config.toml
model = "masked image model"
encoder_qk_norm = false
encoder_experts_per_token = 2
norm_pix_loss = true
optimizer = "adamw"
beta1 = 0.8
eps = 1e-08
epochs = 53.2
decay_fraction = 0.4
Rows from block 2 of the encoder of a small masked image model, named by matrix and row number. Rows with one number within an expert belong to one neuron, the router's apart. Each number is 500 + 25 x the weight over its row's rms, rounded and kept within 0 to 999. All counts start at 0. Numbers have three digits each.
After each expert's rows are labels from the 100 images, of 14848, where the router gives the expert most weight on average: "place" is the part of the image that holds the peak. Only what is clearly more common there than usual is listed. The data: photos of plants, animals and fungi (iNaturalist). In brackets: how many of the 100, against the usual share in percent.
# router: router (encoder.blocks.2.mlp.router.weight, 64x256), inputs 128-255
# up: expert up (encoder.blocks.2.mlp.up, 64x128x256), inputs 128-255
# down: expert down (encoder.blocks.2.mlp.down, 64x256x128, transposed), outputs 128-255

# expert 50
router.50:540511477493510512561500480497490494527484540521482487531470505546507496499537484523535521474501520507481533500516470470534539510493536516471545512475498494466523474475465507537482496483497524533488495526510516465487522513439507453544512480528522550535503516467533491487532512460476497535484487471472527472486532479473502489512549509496494492522504489517484483530479459478522454492490
up.5:483458514479489511485535489514512503498528573499447469507474527475458543493484559478527459521531518532499475520443461527475509510499441513516470475484495480521475494504530453540548507514525480530504505490453513519502474499501498511471512480516527477484465473509477479459481529505527476506492544477459517516511520482492536490515478533515543504495510525432502500506500511518483515518536
down.5:473519538496517507507487518496452500463466507469524511492524538484487487511512507486483491479485482520481529491495498512470518482468558519561526521510515473488503526522492468490475482509505519465503557482496474491484492530527504518498480485509532486506515500508528517491545478541519525526530497541486513493515498555467499452490493479485505523467510528500529509453486539491468535521464
up.6:495487506477540518479505511501473493519507501526491437508471517515491528510543497477524465500567553539456486501476502505474510523514454523496487496505475486502459507501506471521503498477546462560504509488508527523503490476486495482494459517548493509477487469475492483492493552465512480462478504513487506493546510468499515507499459531498546474487517473492486510505510489540493484526540
down.6:495509512483494499489475496495503522455519483487524519497532530476471493503486548517464515482494500507543487490507496543499488485488522483518483504516481518537496519512523495455479510507490460438506449513487473503511516494512514501484495496501454485500544500513508486476498449516525512496530497529533467531499490507480512525494481483508504498497462508475523524484501493497438540502473
up.7:516478501528498496521484508491487519492523510483514521486480485474511496517471536517460497488460462506507475491465472484513485481478501456489486501501496487477534477506527498497496460504504504434515485476513462481484510508496519466479516471474498471517507528527480517526460470509515491503541529537478477487492481505479463521511510494498514548500441534504529535492499478506494491492478
down.7:514491510549511517494511504477506459489524501495504469468487519507521505484459536487492515515533516530523510461500458523492503455467462457509495529485505484525516466557529474527545489544478485454506486512484476510449508483512490494506482474467505494497512522509489584470502496535524523495533523481455485537488482535505496493482515468484470532516486509482506523489504454517540480513503
up.8:496473453504502482546506509490479523522544535532535500509505465429482503432471505503487496530516457516509523512463521504544543463502484515467474466482477476498488461504471482516528451490510478507487536493477524505544539517500511454510531442461471511536491498504474483483485540522466504501511498454534512524483510520525455490480492498525510522517491498476439498503530506498510521453523
down.8:506473563522501472456482508511488485526476505541513489482525504536511534481500511470538479467487542518508559495541489502431526511494510513548453460489479446524458512543474466525535491522488510479519497482497528494490489506477504500478511501518486524442505496528513539523523464497484487446542513501481465510462530550474509493489493502491503497497495525492474514515494438538523488559490
up.9:513471509492530519483555549492499471468478519486533487489473501497489494530477452504521472472556505575490495504502487480477463503500464490470492508492489506468473478468568482518529531497483491515496440509533492563483442529493510488476490528499542492468523484533495464482479514510510483492486495515473528519535491489520489506481467517482452495482537485480511506500521488525500503505488
down.9:512479470483504507532512510477479455449533493476536521503512539502517496490498483552481459490507521472474472484509511466516468480501533483537520513520485482460488515467515531522503523487456521479499484477515470553485495501526467502517503552498512466545537539500498492519472471527522492536491498462500480473536475481470489467493476540497473515472533519473569513493495497496513519444474
place: bottom right (42 vs 14.1); bottom centre (32 vs 9.4)

# expert 60
router.60:505483500516535503536506504473476537512526520477473528502464487503526526501505493559502496483474485522501503507502554468525523474467538520500513483500481512520469479479482528522478515480485554472501501489496476468479502482492474514470523509487529513479506537475524455502488515497475536503523518478429508518492509524481492470505511484462485500469490498531529473521493491560543501490481
up.0:533506534515524514435479503470492500458531510482510507519495470516487532537523507496475511533507528514482476517554463529428510506476484500504531481507489482520504502552514475476536488504506524500524518501512508521463484501459550506503484517514487493424499461493507501516497497496500459529489510487497481490498481500494448537487523507497511490477499479479526512538505479509504506553507
down.0:521460541488530494484537499504498451512502532456532486493508538511534506502496501508501456496521478500483469523522508470497534522510467473543502533543504502517504510514504501503554475497459458477482525460485519494482489484483501499517464552505487495524503496545518481509472518455496499491540501479509515538507507423550469491489509511502524474501575497504485490539522501520509501496535
up.1:538482474511531464524493499489487510504514515520477499470489513504471512511503521527485524509517491502488507459494497515537487475486511477508493523464458503504523486529510482508521488518502453439490506476505501471535449524526482466493504508481477553530532513509474495467509565494460488557474518487504503468532493526514495505489522505508453492460505510505494545535503504526532512491491
down.1:506455500469493471476527507523507544453519481518556516528510528479489490446468490525519540504505544502567512489520489513473474501499482503468521480508493479530483513521534560484516520515476505514532504476494491521507512523502555524502498474491489464491508522477488540528495449485553516463501534490548493529485496469497453501475497501483489496531511494516487485484515455459487465486501
up.2:500525512516505533522482474484509490487517523516497512472486519500485501519519525502500509489486516504508442485554475497533501506547484503492491453484461521474486519538493491526470513509517509540456507455502523489475465485475470502483502454466450494553467484503474503495487498461456450529502538500499462470487476507491470494451478490482511482476532507473507520539494467530468482494547
down.2:499475488482503488520483513498498495500538530472516473479523521530536492510506500489466512517504527472525495488472505497504517487479481496472459527491514499493511496503528498524504465497469465490485493499474487470504522452514490423441499481452473502499517516532499520467543542483537523482535484533431518507510495514512497445519498444503555496513485513510465508523501491544515482516513
up.3:537496523540518460512514443445482481488470500489533500497440510482500483502465520520517499508505494535520472554464510483534526470502462508459485479479517463494475489501529468524506491485495477524480500498522502460529491447532461497478546538478470508502528477502492453477441508479474489474524521461441497497534517470494489494501517541515459503473530519488503486512475478534509493509486
down.3:478500510513471516457491496469488530482528500484482488505497497500487509460485506474515505471479511473509537482539480515446492484520492488481554471477503507526477492530488495497559521509493550510540498509537485536472506523468521528484537496533536455491483489475509545499543460503511520472509507472502462525495512492502484494518483495508474514532520474487509487472490475443514484493462
up.4:488496538506473449493526496494488516484527521484452496486514505484462477516481491508459469472508521471518500489490528507500489483462537520546483555492534479528449513531495491517492500488530500444510521506549555481502523499495495487503526517507536529506527550506532501494519512472508505530435453491485509512509499531503489478514475504507524476470473479474494534548518462512549478526491
down.4:481518491505500493489528484509483523475524461535518503503496475503500493505503480566525525538513508521530497528503471509519457512530489505472491481503519481485501481493503511449471495494491487543522508510496473504462504504490506497522502491507507497492504516465516495503467459491496473513529493528552503509487519525506501527492515499505474483479500476498540493473519485470484509467481
place: centre (31 vs 6.2)

# expert 57
router.57:522523454474509553564498484496490530486540511463472536463484499528514496507490494525478463488484456463445507523490527462549501467480536492482557522507524505509478508471515521508505498471511508482473449507516496500477466535500470460459503519549524541535511488456502487533503462464496546541494494510479509502514474491516512483511491474491478528499472501507555456509521500472479545461428
up.0:488482517532546526499448483461464507476484499502502519509488483527471506570491520492496500443508499520515476476504516519480581526458537499516537484489550518488495498508505529493501488482517523517520508473474540488509490535479462485466480513456481476495501510495514494506514465504531515515494523468501464497506475492525516513468518489502503516492491515479540497506474515513526504530503
down.0:508530491462528549507542489479517500489492529474504489520513495498520476506461508563513498486462466505505531496487520521560480472495514483463505459488538504502518454522533446524517445467536553562477517472518434502463483518527498495499489523526534528527518491547532458509447500521483503462494522538510476494503508503504514487505513519464480480510518504502475455512499495474527505449501
up.1:501486503508503502450484480486511497487481455501500438534490460535537491504491470457502531504491426488505461475510518487479503547464487491476501568522506541496520451476554510499499489500492494552475458470472465476441518477495456481497472515475504478511462516488505538492507477521537521472499491496520468503485507506457527506480534500497487497535450513519502486485527536486547491492534
down.1:466497477497535497587491496496517468531473475481500536518511547522535485559452497508483517454519482515474481465515523496558512517503532514515512463505512500486511482477505510518500478489514507505556506440497496506505501516507486483541487508504524467472511534531495504493456511525470525490469483517506507527478529500523494501507546520452484517490497500514483471494476488482488487515498
up.2:513503508456455505489525485539481476455491535473477455510526501529513551463514537524518532549481517468508444463501510521495524487448482496512474524532529543491500469526530502519504535498476492483500521484461480469488499513532504509477446497544528503497491541502514517474511510501506492475537526519459487533459474530471486498462552504483505497499482507529470536491487546511486493501536
down.2:497497511523497478540532506490480478488502490506500506442522533486500494492519495534473467501508450521476512494512533490545524473499515498535462499511496518538520532504462501454487480486482495496499479518502468472508511527507484513530507529545510525495501480519528508507482521498441510505487471499481477560483525485518513509534549538515463495452503458482491472520464498534468488464465
up.3:490490512510536503471459488510507524528493520492487480512483530471524502528436535473490519462489485537500464499485493534483546485483479519516519481491497498530491503526496539554492496537519448516536515461500566475517506449508466519502461499481515465476493484460517522540497495491508522523462486504476506519501480511505506482461491479461492502518525484490487508514513458480501469535517
down.3:528529469470507545510526520505512505513514516492507504522476517484508520496483495528470504531477458510478503538489509483526475487544483474469491481489545518474517486494498509449487477501504520529503540537513456515473471508482533514489515523512525502503494504490494486509468500485461492556503482509526499473526524516485508478462490539515505498494453467526484478484490534476508489462491
up.4:524506534467506490447460472494497470477497499494505482479501537530464495531502468462483491513535546522490453497541503538436438507527468511515507516506482513501496538502512503478506569530522525506523502510511492579466489479488496536520496504444501466429523403490497536465493493496511480523516501479491501484503498489514503532485481499501458478528529493496490521486510495538487494540513
down.4:504499479525476486531503467471536473517495529537547489479529493488517537503500483503515516488517487491532523516492527498510509483521498436478507536481470524548455492515454440538494460519491491524527512538493552505475463487536492440478505486503443565494469473518486539472477478472478516499488438491492468559480508532482496502476495467512504464487488490479498489530472489500460468535518
place: bottom right (54 vs 14.1); bottom centre (29 vs 9.4)

# expert 14
router.14:507475511476483487493535524477488517497456528508497581521531525485497528501511514485486424497514474507508465562505503475523499446520449507478519508485513537537467538522521460542519518477484505506479484482474512538543461520511544484447531510539507537501482488519520485519506482491486495474518489464462516525508480490454512520497498504526483475515491520516547508498567533482457507456497
up.0:489532480568481501511484537530510549472543470498470459520498476513520541515458501522504512500496500452454525508513475513517552528501470503501523449502481529525482487509496517493485508458494511555501501500488509494491497524475457460473515471484467542515480476478521448533495490513486517477482528525518476506530493525502477489470529511508513505487478484503416478517520487531526539481540
down.0:481508500523484510501514492488521597501497513540510490510522476499478525465471477492526469494528502516541504483487485499494504450502472486447528502499510535550475491513550478500479511510484444509522499491485505498509472494516517475435490485529468542512473511504519453507495478511480496495482525502521475511521458488498490520496521427486497506507532492483479500501556501487493482484528
up.1:534510494523535483503474525480533516516516458488475456489485485508521468523472537507544534449489476509478522464489480472484532530474507476508496491503466473506534499500487505486482501516509477469543527502548486444441517472454531495511428525512490495465445464478502492546499502528500481530490540502523501489550488485526498503459501493482497499536512506554470490525513471519511504535486
down.1:497506505522509536489539495468489562479502494515516511493548500527500507465513482500523492492480505521526514478520478518502461486493504521438528490481516512565453487471547489506478500515486465508503488464459479524480510491483557527462495475568494513520492495534497419501504463502488462483475521523516482494528445483495516535512524486520512509512528489500458477501561525491509485475527
up.2:494493509459524475495535503518461472516502483490526476497474517555490480498546498514500485528493473520496520534476506527493503479466526499508460496514551474464536503467461504499510492498520510455509475463506531463496483496539457480523481512473539459469571502522498545477491536455486476510515490482471515489476512508501490464521463501502530507498449521526498521517468512525487484523480
down.2:498511504528489506487477510433518546493512482551526476471479477504479523464520516536533469489522512512519490457490501513501521471523446459487568481496513509511495483551530524475491533513496495535521492490473486500510483507518473524469482519511481490507455495485560482464517478541537495471485502505538495470504491486502469481498486453476485521493557500455503505487517520464519499446541
up.3:504529487499509538496474503521459528527457510475507482531517436532455575497503475477484544527483478463457524501496506512515503501502533516464516477494521524511492513497532531475500501497488517494473465541446483508482536502491534489506505483526481516531512488458488474468497527529470458519501525508507499473505460490511469472496480518506479480514534545533498499486541522493496492466492
down.3:518478517485487488498504501496490483508505457489488515484524488494490487528499558508517512479501515479530488484516470498513495516492524494503431528530443475493480531493485501511475511503508503488465529486551487486495496526511530537511490508517512492482524487476454480524507551490491507551491490483503484506526489484496518521487509553555520512489497515535509531491519497524448518529494
up.4:510523485534524481529484508487538556488540458503494480479458495492487505512491512515495546502504474486443511490506468504516538508480500457478507496478476510513508463509486529465492482493513489560505530526512479484507487502453467473474515499452448544527480489478486475519495508522478495509500526517524494482557487499491445507486518482549506519506503471496472494512515510508523511504523
down.4:480508490539502507494525483459510597470487516539508522507528474483463542463493499499518490506506504499532486494505496517477494457510448504431521508495498534534475482495553478512484511502473462521507498492476499495520476483503534485453494488525461543483460494512547458479509480500485478499481508491511488493523458478506492516494503454510485520502550494494495505485568521494488502480530
place: top right (36 vs 14.1)

# expert 30
router.30:528466522568520550489453558461469533475463527536541517524479505503483478524469451506483525526495504477472482520519512511492502513511493477508513495545466515499450545536481505479481505484476543536503490494472495519478518502516503497460506494490473548519520518524516444491482475516467537569534518470485548472492520506492499498528492509461478499493496528509531486478522486483532494500492
up.0:474514515519505512501517481484476492516507517535547462501506459494513529501500514528503528514469516496486474519510490549512532525507474514508485474506529495516468483508456505480508528528531512476490519485520545471499466534502549522505521517509548486499475474485505494527493463463466504532519497476524471477543475489515478534503512512541505476479491478510524533505505537520498535523550
down.0:485533465504528553490493514528474534558471517500492551516445465484465480493488470507515506543503520500527514511461513497486474484533503472473514494477501445514518502483510488526510490504534543500502514502511480527503529435488539494493537463496523468481473506550504500441485475458526478466490504489522528504483479478457504537521512452502531486499504493490490506467522514507533488441502
up.1:437542479471492484509553500495500509500496501482467481516492459481491528458532467495559476520505445521509495535455500461520461475503495516488505485482528507516509489490561485508522500497531469481501520533481516454520507477519520479474503494498527509507456505484507502452510543475517455467460514518511462520512486507470490468451474480522509494510514498546475492531511519506451489502519
down.1:493489484533497480503496490499505550478487537555520510472497525488471543481506520498509508503516516498566483491484514493504547479531502467461505487536495560568462491498539512509464509489502509519499527506491510474503503490468529464421504490476477532502466512502504463491504494504470457508498489493506497506496493504503485469537482435478509502510505512494541495505551507512500503457512
up.2:544530540479498553460508508484512553464553552526507499527496466462492483500459486488531492557426512470508462553515499548489523490513498534488499523513508506509459489535550467486495538481506464467446486521516542510508501512507526544482500489464527505503508490471543463503491510498465470522491566488562471498494500503519508478550509485503517524492514486506516509538494506521511556465538
down.2:467514482521526530532438533532481504550498507481501472513465477500535490525445473532504532534440485511456510497436473506499469524519507485535495484500508460476534500516498500502505490519543538506475504472508491537504501462493526536538512451464523452541497493521485536490506475538515488489470494482485511495516493480434579501474489490487563479486498522521476523493466478526537491493493
up.3:520488511496510466523491483496505518534484498512442531498535505528499508536544518503465536500468528477543540516516516521500472519473517500523472501419486521484513503545464540449519516467450547488485504540500537507538495457492535492521505478514476488505490487502542484482508488498481532508500487496542536461494500503489527489472577508505484474524505535518511509516502483521502544478548
down.3:509493546479492464478502485470490488473502499527505527478528536435522478460512478492572487457520475536505512507527479459483471437487450529450488490535504487531503512523514506502527499505494500524513532497474491488538489512538523491490473475522469513467545492509498494506518504547460517500501529538496472469523510478523513498461464485511478509522537471517458500524504503513465492531533
up.4:469536473463499497501527493498489526472492472466450541539527508474484517474504488512463499492515528544554473522489501507512504459515494515455522472470521478510498474527511525503485499495498479494512494480493527486503507474502534473466512462509496450481485487505504505507515521469531490480448487545476445487512454501519480491489483450515481514504474469481497529528544499538485487488524
down.4:510499488533492494515476539477516567475491508550506487500488501489494531484488499523520507526506501504529504501466468498503513460500521486477514489543488544556459462483545482522473528491476484500523508491493514513487508500479562477432528484515494548476478489505516458490514515483488447456467485495508458503496508512477484495525477441515536506498496511503500507482545539505505495468514
place: top left (48 vs 14.1)

# expert 0
router.0:496511519498521504485540550479472454483509490467473425543547487460519469498476487482549533509467530471495504508521468528487431494492511508523466495524513432430529514520535479481484480490505509519474519513526471490451491493470527500514553525503518524496503493518482503477493495539538510528486506481450498494511455468474491484475489524501518481505507501449487515498464459523493500502478
up.0:503514464499468500502522494493524531477521535526478516440413481473494474484511509496469483462547520511547519495484507506521491498506490507464498481495475504502521460473481535463502506495476518495506481484567469457531523511510512495493527528482505466498475487510472498490490514485506466522504494503474545483542492530528482497505455514503479527509494481492509490495467510506506515476498
down.0:530496511490501510496528470483499474503512552478532526539519489549473496490482512491456429491479460533449522504517517469507529508483519499545474513517478483505484497523505502549513483520492465528462480508491474522463534529492511542502506514522512483555467503505459526502510556540541497513499529469473550531493508532502493518507526550493483555500491527497451533479510511502529452512516
up.1:518508469460518539509476526496531510518503511514510470547483481478458481533515492479479466513516460492505460506465506493533488490527508468477436487492500479477517486473519496496474447474506487499498511509478499510511506451492508449456513508449501524514557512495464466486483536480527511515498493489494489477479499520472450481503519451535531520460456489481485501506498491532479510485536
down.1:475552499524484516514557465486500509520497519492506504510491479498513493482454468532529511522472549490484495525500492506509475507493522499507526467504537483462482508525497516475518506509495546470505472492494508512453481498521476501508567509465530434485506507503489518480467469486549509492494494519541475472492479501512497523473497513468557466501492498479494475520461480503551433469480
up.2:497487492495486488503547501513457485536554469519516500510486521513519517499494506518502534484522485487505478467453518462501497511506483517532481506529502489498539451507551493481463500500503480490516491532483473493532529544517460490563497458517507496505505475505472495456527521547510506487489462566522458519537484494522532504474548520542508486536470502439431540443519510502513520504513
down.2:561498518486516523524469510485493489479511517478464457501542491463521525485483499463479495517481530448472506508479483562484480515510517474508489499524455469475507513495470432525486482525455462506509508516526510478451538517470528509472510520511482564484490496506460510501460544510494495529499529468504558487493513504497499478494485508477522471497487535517482450485472486513504518544485
up.3:539478516518480467482497515487522522511500520494498552457510495517419550489519532480454513498517497481492532512536519515492500503493495509495523501500464473536503525485473548503529529496560535520509469545503561563518505552462522501488486420501464499482482451491511528491539478475492467521455494480529485463515495501491512489500472492498495498533455526529524511508526491511493514508509
down.3:493478516484495510501513540520465479504508497499516459480524475503533464498480461483534453493476458522525520479493494481494513436520489477516479522493511515552486495509530508506498493518491518502529481512500521488508499503542461484502499497482493525521499510466512506513500484547428466500509488464482492550485511491465532498496448486530469493489506496452525519487505503528499482500492
up.4:449481488473512503513530463549482520496506567513476474522528560499502510496480495501453522505530495463526499459485497459518451492489454472482521483464512496507511477536501528478481469489458511482496540543522486541510511498507482467480510516472507530518493518510500516505540464477518482505528459528484541467477498508499446438508506482536514486551512508456496464485500511514519519477530
down.4:506483537461495524456514480523500509477481511500523483523518528523486531522470494516480490491489509499472509561516545512509481514517559521561487509559477516495513508527513478464440518505464460480475465531520484527482485525501511540483546515497534482516472495505487492537479499459513459499517539498545452504476483493503469466494481552496529492482518492504501516523502505503483523462482
place: top right (35 vs 14.1); top centre (30 vs 9.4)

# expert 54
router.54:460540458512491513543535514487490535472543505435475534469483481517489485503495432535476447470504455510469461511508503483532515510544530495498550514516519540483495502508545509507480480489529517477524473527515499479473491516470489452475528496529520545507485518476513506503518494488478530555470463486482514482509490496489511517470528507491491500461475473473543488504507518477513535530458
up.0:505515513463516498443426512540522467492487499458496446497546513472470495473496484460460492547526486544505501501452532524451494479514521522491464480509501463488503522472531479506517498513501501512495475473518515491496510476511504529495488478493514514462529489482508503514510490491534467518501531491472529487551495504510495508458451484514521539502558476527490521498493490529482476528486
down.0:512476483503497515518514498500531530517504523512511501506495489528510522559507491487522482497461477495455484531485555470497464540506493477497470515502473493506505522462564516466502492458525503470503494525456542468518513532489515483464527517508540524548461527478479467512486463492446485483457489510498521479518471476460469471491469493510554512538493478501519507499491518509509508503496
up.1:462554471449492513537522486531452521481533519501498500526497506476479537477519481518473467486531457489537474485457525471524532491531507525515501492511529541523497506490550545486467498496516488448496502543488498514491546473498514495466468509518505529501470503519513491483520493486537494478472451453470484475479478527514459535464501463498485495486444485504482512495491543504516520499514
down.1:502479530504520502512483455510466455499488495477475489507498485520507486523526470488502544514485508479493524494525494488485495527491509494526495494481500479446556507483455502495536494536489528500482510501530479495492483505483427503569574512482495480514529501487507510520466495532531514491522528520480511529498486525505544499505522564489506524466507524485507486519449491508513494552435
up.2:494501531491523469455514531504500540495512526506522507495474495512534524516484494503454480462514472493550498442487508518493530470506529530463507511496516509498455498530520490459479473458511505495469483473509467455487542484504498495456513499538498483528521529523484482515500532503518503511474464469491510504492529529491462519475531484488540521498464478500490469473527495553555504456491
down.2:505493535501510506494511472524510472494529483493488492491502485567497511503529497478506529499484519469511536476515534518479519529508499453500492461497517482495580512469531495530501505464483513497500516511533510498441462537491459505526529507475496486541546514454500503482508512519501509494443522484484543483518486519510502487514535555500486550487512510448529466480471461508481482501487
up.3:518520524513505506477490446509510467460453486474452530520502546551455519516532503489476498496501508531497477508508482567464466495466504480505515486513483494522521532517470474485479484476507475499501495478491496540482513481518513505496499488445474479471508547511450498481507527446530483482501520551486506460445462524514531469562490493483508486490540508526529497537481490526481506519510
down.3:467506473482521501498522511486463545480548506543501525495502490495501474533546500503506477462475512530520503538500486494512462496508528505473527520530505508505486493495507465506463468489521536533502513471509485476503520486493504481475516492526479548532453494497452470482514514478483518521456507490527476478539496529495503498502501490535501500512462470514506482508490542527513532467454
up.4:526510521509478513473457487510548516479513496511430496488484536505464480504498522435466508471523493507500519453508496507478502499488470477493512504457475473506532493522500523530529470484494492484527514512533522494519500471499488457521508497478450502478516479507449546483525471531500491498507506492493521478484487470520488517528514477481491518526509512533454502524517437480524479518496
down.4:501533523488506506473482525498481500518548481503518477508524512489541510517513533515526521524478500529523508485464501495473462497474524525487514488479487489456505485477493473477467546526497519535469476474521504482543514506509508568469513508529545484479500504493454490510536536438507496505492513515497498521527545500507519474495498501485490500484502502527522485514463535477471514502493
place: top right (37 vs 14.1)

# expert 56
router.56:497503521492480452471498499482520499523538475556563518482478533495525505520503524496521468460520493487501497470525488442511542458518504530552485495534514533506511510492539549459480476470510509482510533521503496528500511511462472506511495526479478507511474498480506499487535500543502488492523473498505455540485490502532484523556468521538520503501506487499487521478494510485481514502508
up.0:514504474502513541494482514482483514485494486473500515512511507504513514467479503483538547537499482544506505524490515525516537501471490520467512498488499516510514481465520505501513507513498450485439477494479504463514544446507519517524459481500515488528471475503499512543482516474492503488464493542506510528500506519519493513498497457465508507547518500496454486491518516504492483435484
down.0:517498494488464480487514498488519552520507471554510495476483482470483515488467530529511485507501548528525494500523507498527558494500456472462489520520473500533492471504537538489473515514514479483534484471481511450522492487535486486468511507495504502522496497493510459506505530459523475463475496499523468532538466492496482518500505447527508493501504466496498505462557499507508492460533
up.1:515497509510496527503554460487481468540497515499471470526491481530486561500499471521523500503424547499465456526498461502484524501445498533495522543495525485517497504480492472495492504490484508484509510468501467487557470476516482478512504481506510475489519531495493507487481553505506507480498526534530485519447459514527558499545545512506499498522543542454524512554477487499515503513464
down.1:500518479484508497500496518555494522493528493532514487475464541490523503541554504507484524534512542539532484491516529483514520503504474493551476492535489457448503479493499506466520476506538464490522492457515503492491479517501479497471532511494508481520475525506489465522526516479509494431492480491491474522517478500512504501493496506509455489502451485501531505464528501471527498486525
up.2:489535531482446481493514506521457497483454517505467521483467456476522514491489514513529490482478533466512468508501492501495465519522476499520535493497508479540492509513495503497533538535526496542494478488458557472506486515532530513488545558509521463508493504523498479480480480521483524497530514486496494499493485441513532474458522511476443449500513451491514498502523480480469526504507
down.2:511440536486503517497532498493507488515503520526502532489504514505492484526543509500510476516484549448496509526509515500505510531527519477538453471487485446495524479506493503495454487500503483451503448459532513501481522497480490500457581480493490499535497526489504468515524544495467475507489511470530527449481478476495499480527522522482499497491491511509540480500474437491523552507517
up.3:480536497494522490509462456511533482477499504486501517494456505492509478478481514526565501493528489537473477518492539510521459484503510486446496449505511465508507518473545478543528503510505495484505497507508508452500490494538491501454520521498500511500529517545503483513453504506523460461510507512455502487513492488512465437458475480502510540467493474487507468524481475517485484531502
down.3:502461480506493509493554482490511551490473498550524496496496514546445513487522486532469485540466538550481456527502524533514492493471489492473508545485511493507510467501514511492515524499489470500513487472464520460520487528496476469456487487506521489499450497485521477496496514484505505494509512505503490491483496502498507497545509458510467506480479501544536490478598534506507460465510
up.4:526489504499485530477500518483552490491495450490518473532458522545475492496505486500500499509476500506492495532532520500481500486488448481528469441505469498482493495508489508459527486494498521517522477537522497514465513525526472491504527514437522519472496508496476491482515524497484506528535552519486447498465488489495490477560448510535483522463514472524498515499487511527484505529524
down.4:446505508505503494484526516487458479559491508497481506499511493520509554482512492511490483504537486485504478510496479474464520522495500489560537520550560491512492486533529495462484490492516561448511506525512523504524505510510482516545512501496519493495485514480518482491475501497481541525531497487505476518457521527525459495509513491499496475513523492476473548520465518499482517491474
place: bottom left (32 vs 14.1)