python train.py --train_examples=77898 --image_size=64 --horizontal_flip=true --translate=0.12 --encoder_norm_position="pre" --encoder_num_experts=64 --steps=10800 --decay_fraction=0.4
Rows from block 0 of the decoder of a small masked image model, named by matrix and row number. Rows with one number belong to one neuron. Each number is 500 + 50 x the weight over its row's rms, rounded and kept within 0 to 999. All counts start at 0. Numbers have three digits each.
Before each neuron's rows are labels from the 100 images, of 14848, where the neuron reaches its highest value: "patch colour" is the nearest of a few named colours to the mean colour under the peak; "responds to" is what is common among them. Only what is clearly more common there than usual is listed. The data: photos of plants, animals and fungi (iNaturalist).
# fc1: MLP up (decoder.0.mlp.fc1.weight, 256x128), inputs 86-127
# fc2: MLP down (decoder.0.mlp.fc2.weight, 128x256, transposed), outputs 86-127

patch colour: grey
responds to: order Charadriiformes
fc1.236:518447533529499506509508513515488488487497515535478573514518482461513516454427495486478439480461500495455480428538503482470513
fc2.236:525509527514525522504516522506538508498499530463537436491466526574481526619484516512485504493495522506494505505486498518494516

patch colour: green
responds to: kingdom Plantae; phylum Tracheophyta; class Magnoliopsida
fc1.219:521482464539467533452526534439427472497478508498490588568497462532509589516462542462486469415539481484428487453597436546461515
fc2.219:525416540490546523519387564488415516457439547641470562519496555549533445461505579484590540363542434441558568488552510497540538

patch colour: cyan
responds to: class Aves; order Passeriformes
fc1.55:501549554509574501510545508513507519493565524479465497516529572393460469483449456487449492488446480495480480499439459520502484
fc2.55:496462489535472449513456507532499483497408558454503362535553443531503578371509435526546594460524526544481480544560537567514527

patch colour: cyan
responds to: class Aves; order Passeriformes
fc1.220:515539486489480523502623468557515516479530477505439516443411554483533395496546505386380457555571485507543387497480364503471434
fc2.220:624558480505460507396394454444476500545472495470488473506437463563538496461567492458506574481621508457575521591532555510432564

patch colour: brown
responds to: phylum Arthropoda; class Insecta; order Lepidoptera
fc1.222:538483474534518521499513483509509544494532464531471447501502499502498458446518467510492477490456523504520482494489498503475511
fc2.222:513518493499509539571529507456456533520477543378514570497468509485490470465478508418556463496471485519471479527489471560515459

patch colour: cyan
responds to: class: Aves; order Accipitriformes; family: Accipitridae
fc1.14:531469461504491614563481512479484479579503509473460395489486426539647539464465470497527553397495561523492544568464487448476492
fc2.14:480494458546479460528520457543484525515545509472526526498533472530383569292576517526522548453537490461421485506538516530495463

patch colour: pink
responds to: order Passeriformes
fc1.69:568609484455632522543533481475575478492538515419527515515437490543422482520559556427405496456538497379548502508438460552533431
fc2.69:485499498538523529493520495499520490525512537502545537505506491532511437336561499467461492600461435520565490566456482619460472

patch colour: yellow
responds to: phylum Arthropoda; class Insecta
fc1.195:478489479508575496515565488556506516515515502542530482420541570540321524516512558503473454546624368522426447452496358501522460
fc2.195:508512445501470512502397558434461469531514531455508473513454506519548504247453539584480515488502558521453442529502480438542546

patch colour: pink
responds to: order Passeriformes
fc1.160:510572493478570508544582518530511509473537469449533475521341417530438455453427534504499416522423512472470426466563492426461440
fc2.160:513495506411522514492474459462511504504474487477498477562457440506466511269491516553524498569434491532522467534511561437480584

patch colour: grey
responds to: class: Aves; order Anseriformes; family: Anatidae
fc1.126:587518512529515442502490576454469496537543479450483594471410505467510541500436491510465458478537466409512512389597472418518494
fc2.126:490497556492524471493448488426503485507512507357468539524525529480544472493503533480564498494543499543523570495526505587581554

patch colour: pink
responds to: class Aves; order Passeriformes
fc1.132:524588419458623509519478486542527491490536499522451407439548412441516476445444520586466542513498464545510414429458570466480622
fc2.132:541390434480356525503522472462453515441455500504540511535449491560540545405446496617559568616541524496420499581550469425570528

patch colour: brown; black
responds to: phylum Arthropoda; class Insecta
fc1.226:508483565510507451556543493529458481429568464515649476558544412559524482462569471496501486456472580483463530525609473480445444
fc2.226:490496509466511500507398546402440549452573526491538503523403447561445502408542535581514478503537499542494456550490519470522584

patch colour: red
responds to: phylum Arthropoda; class Insecta; order Coleoptera
fc1.1:480499520525475501594420497501499486480492493498522492501558511446520515534580415457585538419511479558489546541506550543482505
fc2.1:510472454487450528503448481503500538488528430498520473486492453558498527530558502542484445518390503486571533606499513522543522

patch colour: pink; white
responds to: order Lepidoptera
fc1.34:552548475551526591503525531534452435445567490507578502472446407555446502477436444495511435430469545494535538534512523479507526
fc2.34:478535478443498430509451510472476479445546456481550470508526442551493497362569582497529570490509556539570564556491500481498622

patch colour: orange
responds to: phylum Arthropoda; class Insecta
fc1.147:493545548533543523618585484617515495535516453491554512427633510502468491478496442543541505521470546569541493552436630586448512
fc2.147:454476465486509528546476528436476494533520534467496465547638519446517475379547521464583465452427504535477470539447519501510547

patch colour: pink; purple
responds to: phylum Arthropoda; class Insecta; order Lepidoptera
fc1.33:488527542532575440571469574511505518433537519412489503490518570456531496554493544443535406519477533447422529380582435484494439
fc2.33:500473467488460530492534531474508542534482476470487497539564505514508513390544549534565467522436540525430482566558463503517488

patch colour: pink
responds to: order Anseriformes; family: Anatidae
fc1.211:609533496512535510509513528504482494545532457442449528431449509485488540479424538512478542475494488428555475467525451461519498
fc2.211:545485415543519520477494506500560414585433461480501388547554471554497532388511565527504535524487517553476464627497515566520545

patch colour: brown
responds to: phylum Arthropoda; class Insecta
fc1.4:432560447477445484548518441566498490499525510431455469541610487441402577465490541446570627425508468536442545492545417458424536
fc2.4:467464433428500482478409471451484478443579511476558514498558570476466458357410558594442561586517484525503496544566427506575494

patch colour: cyan
responds to: class: Aves; order Accipitriformes; family: Accipitridae
fc1.76:398409405494469466534498519473500464541502482493478499486584455421644572534516523489534501391571611481541574608505522536494526
fc2.76:619485508457494519528452549466514478466521527522532493467426443562473490403479484504506421457548463538581495501392577512516602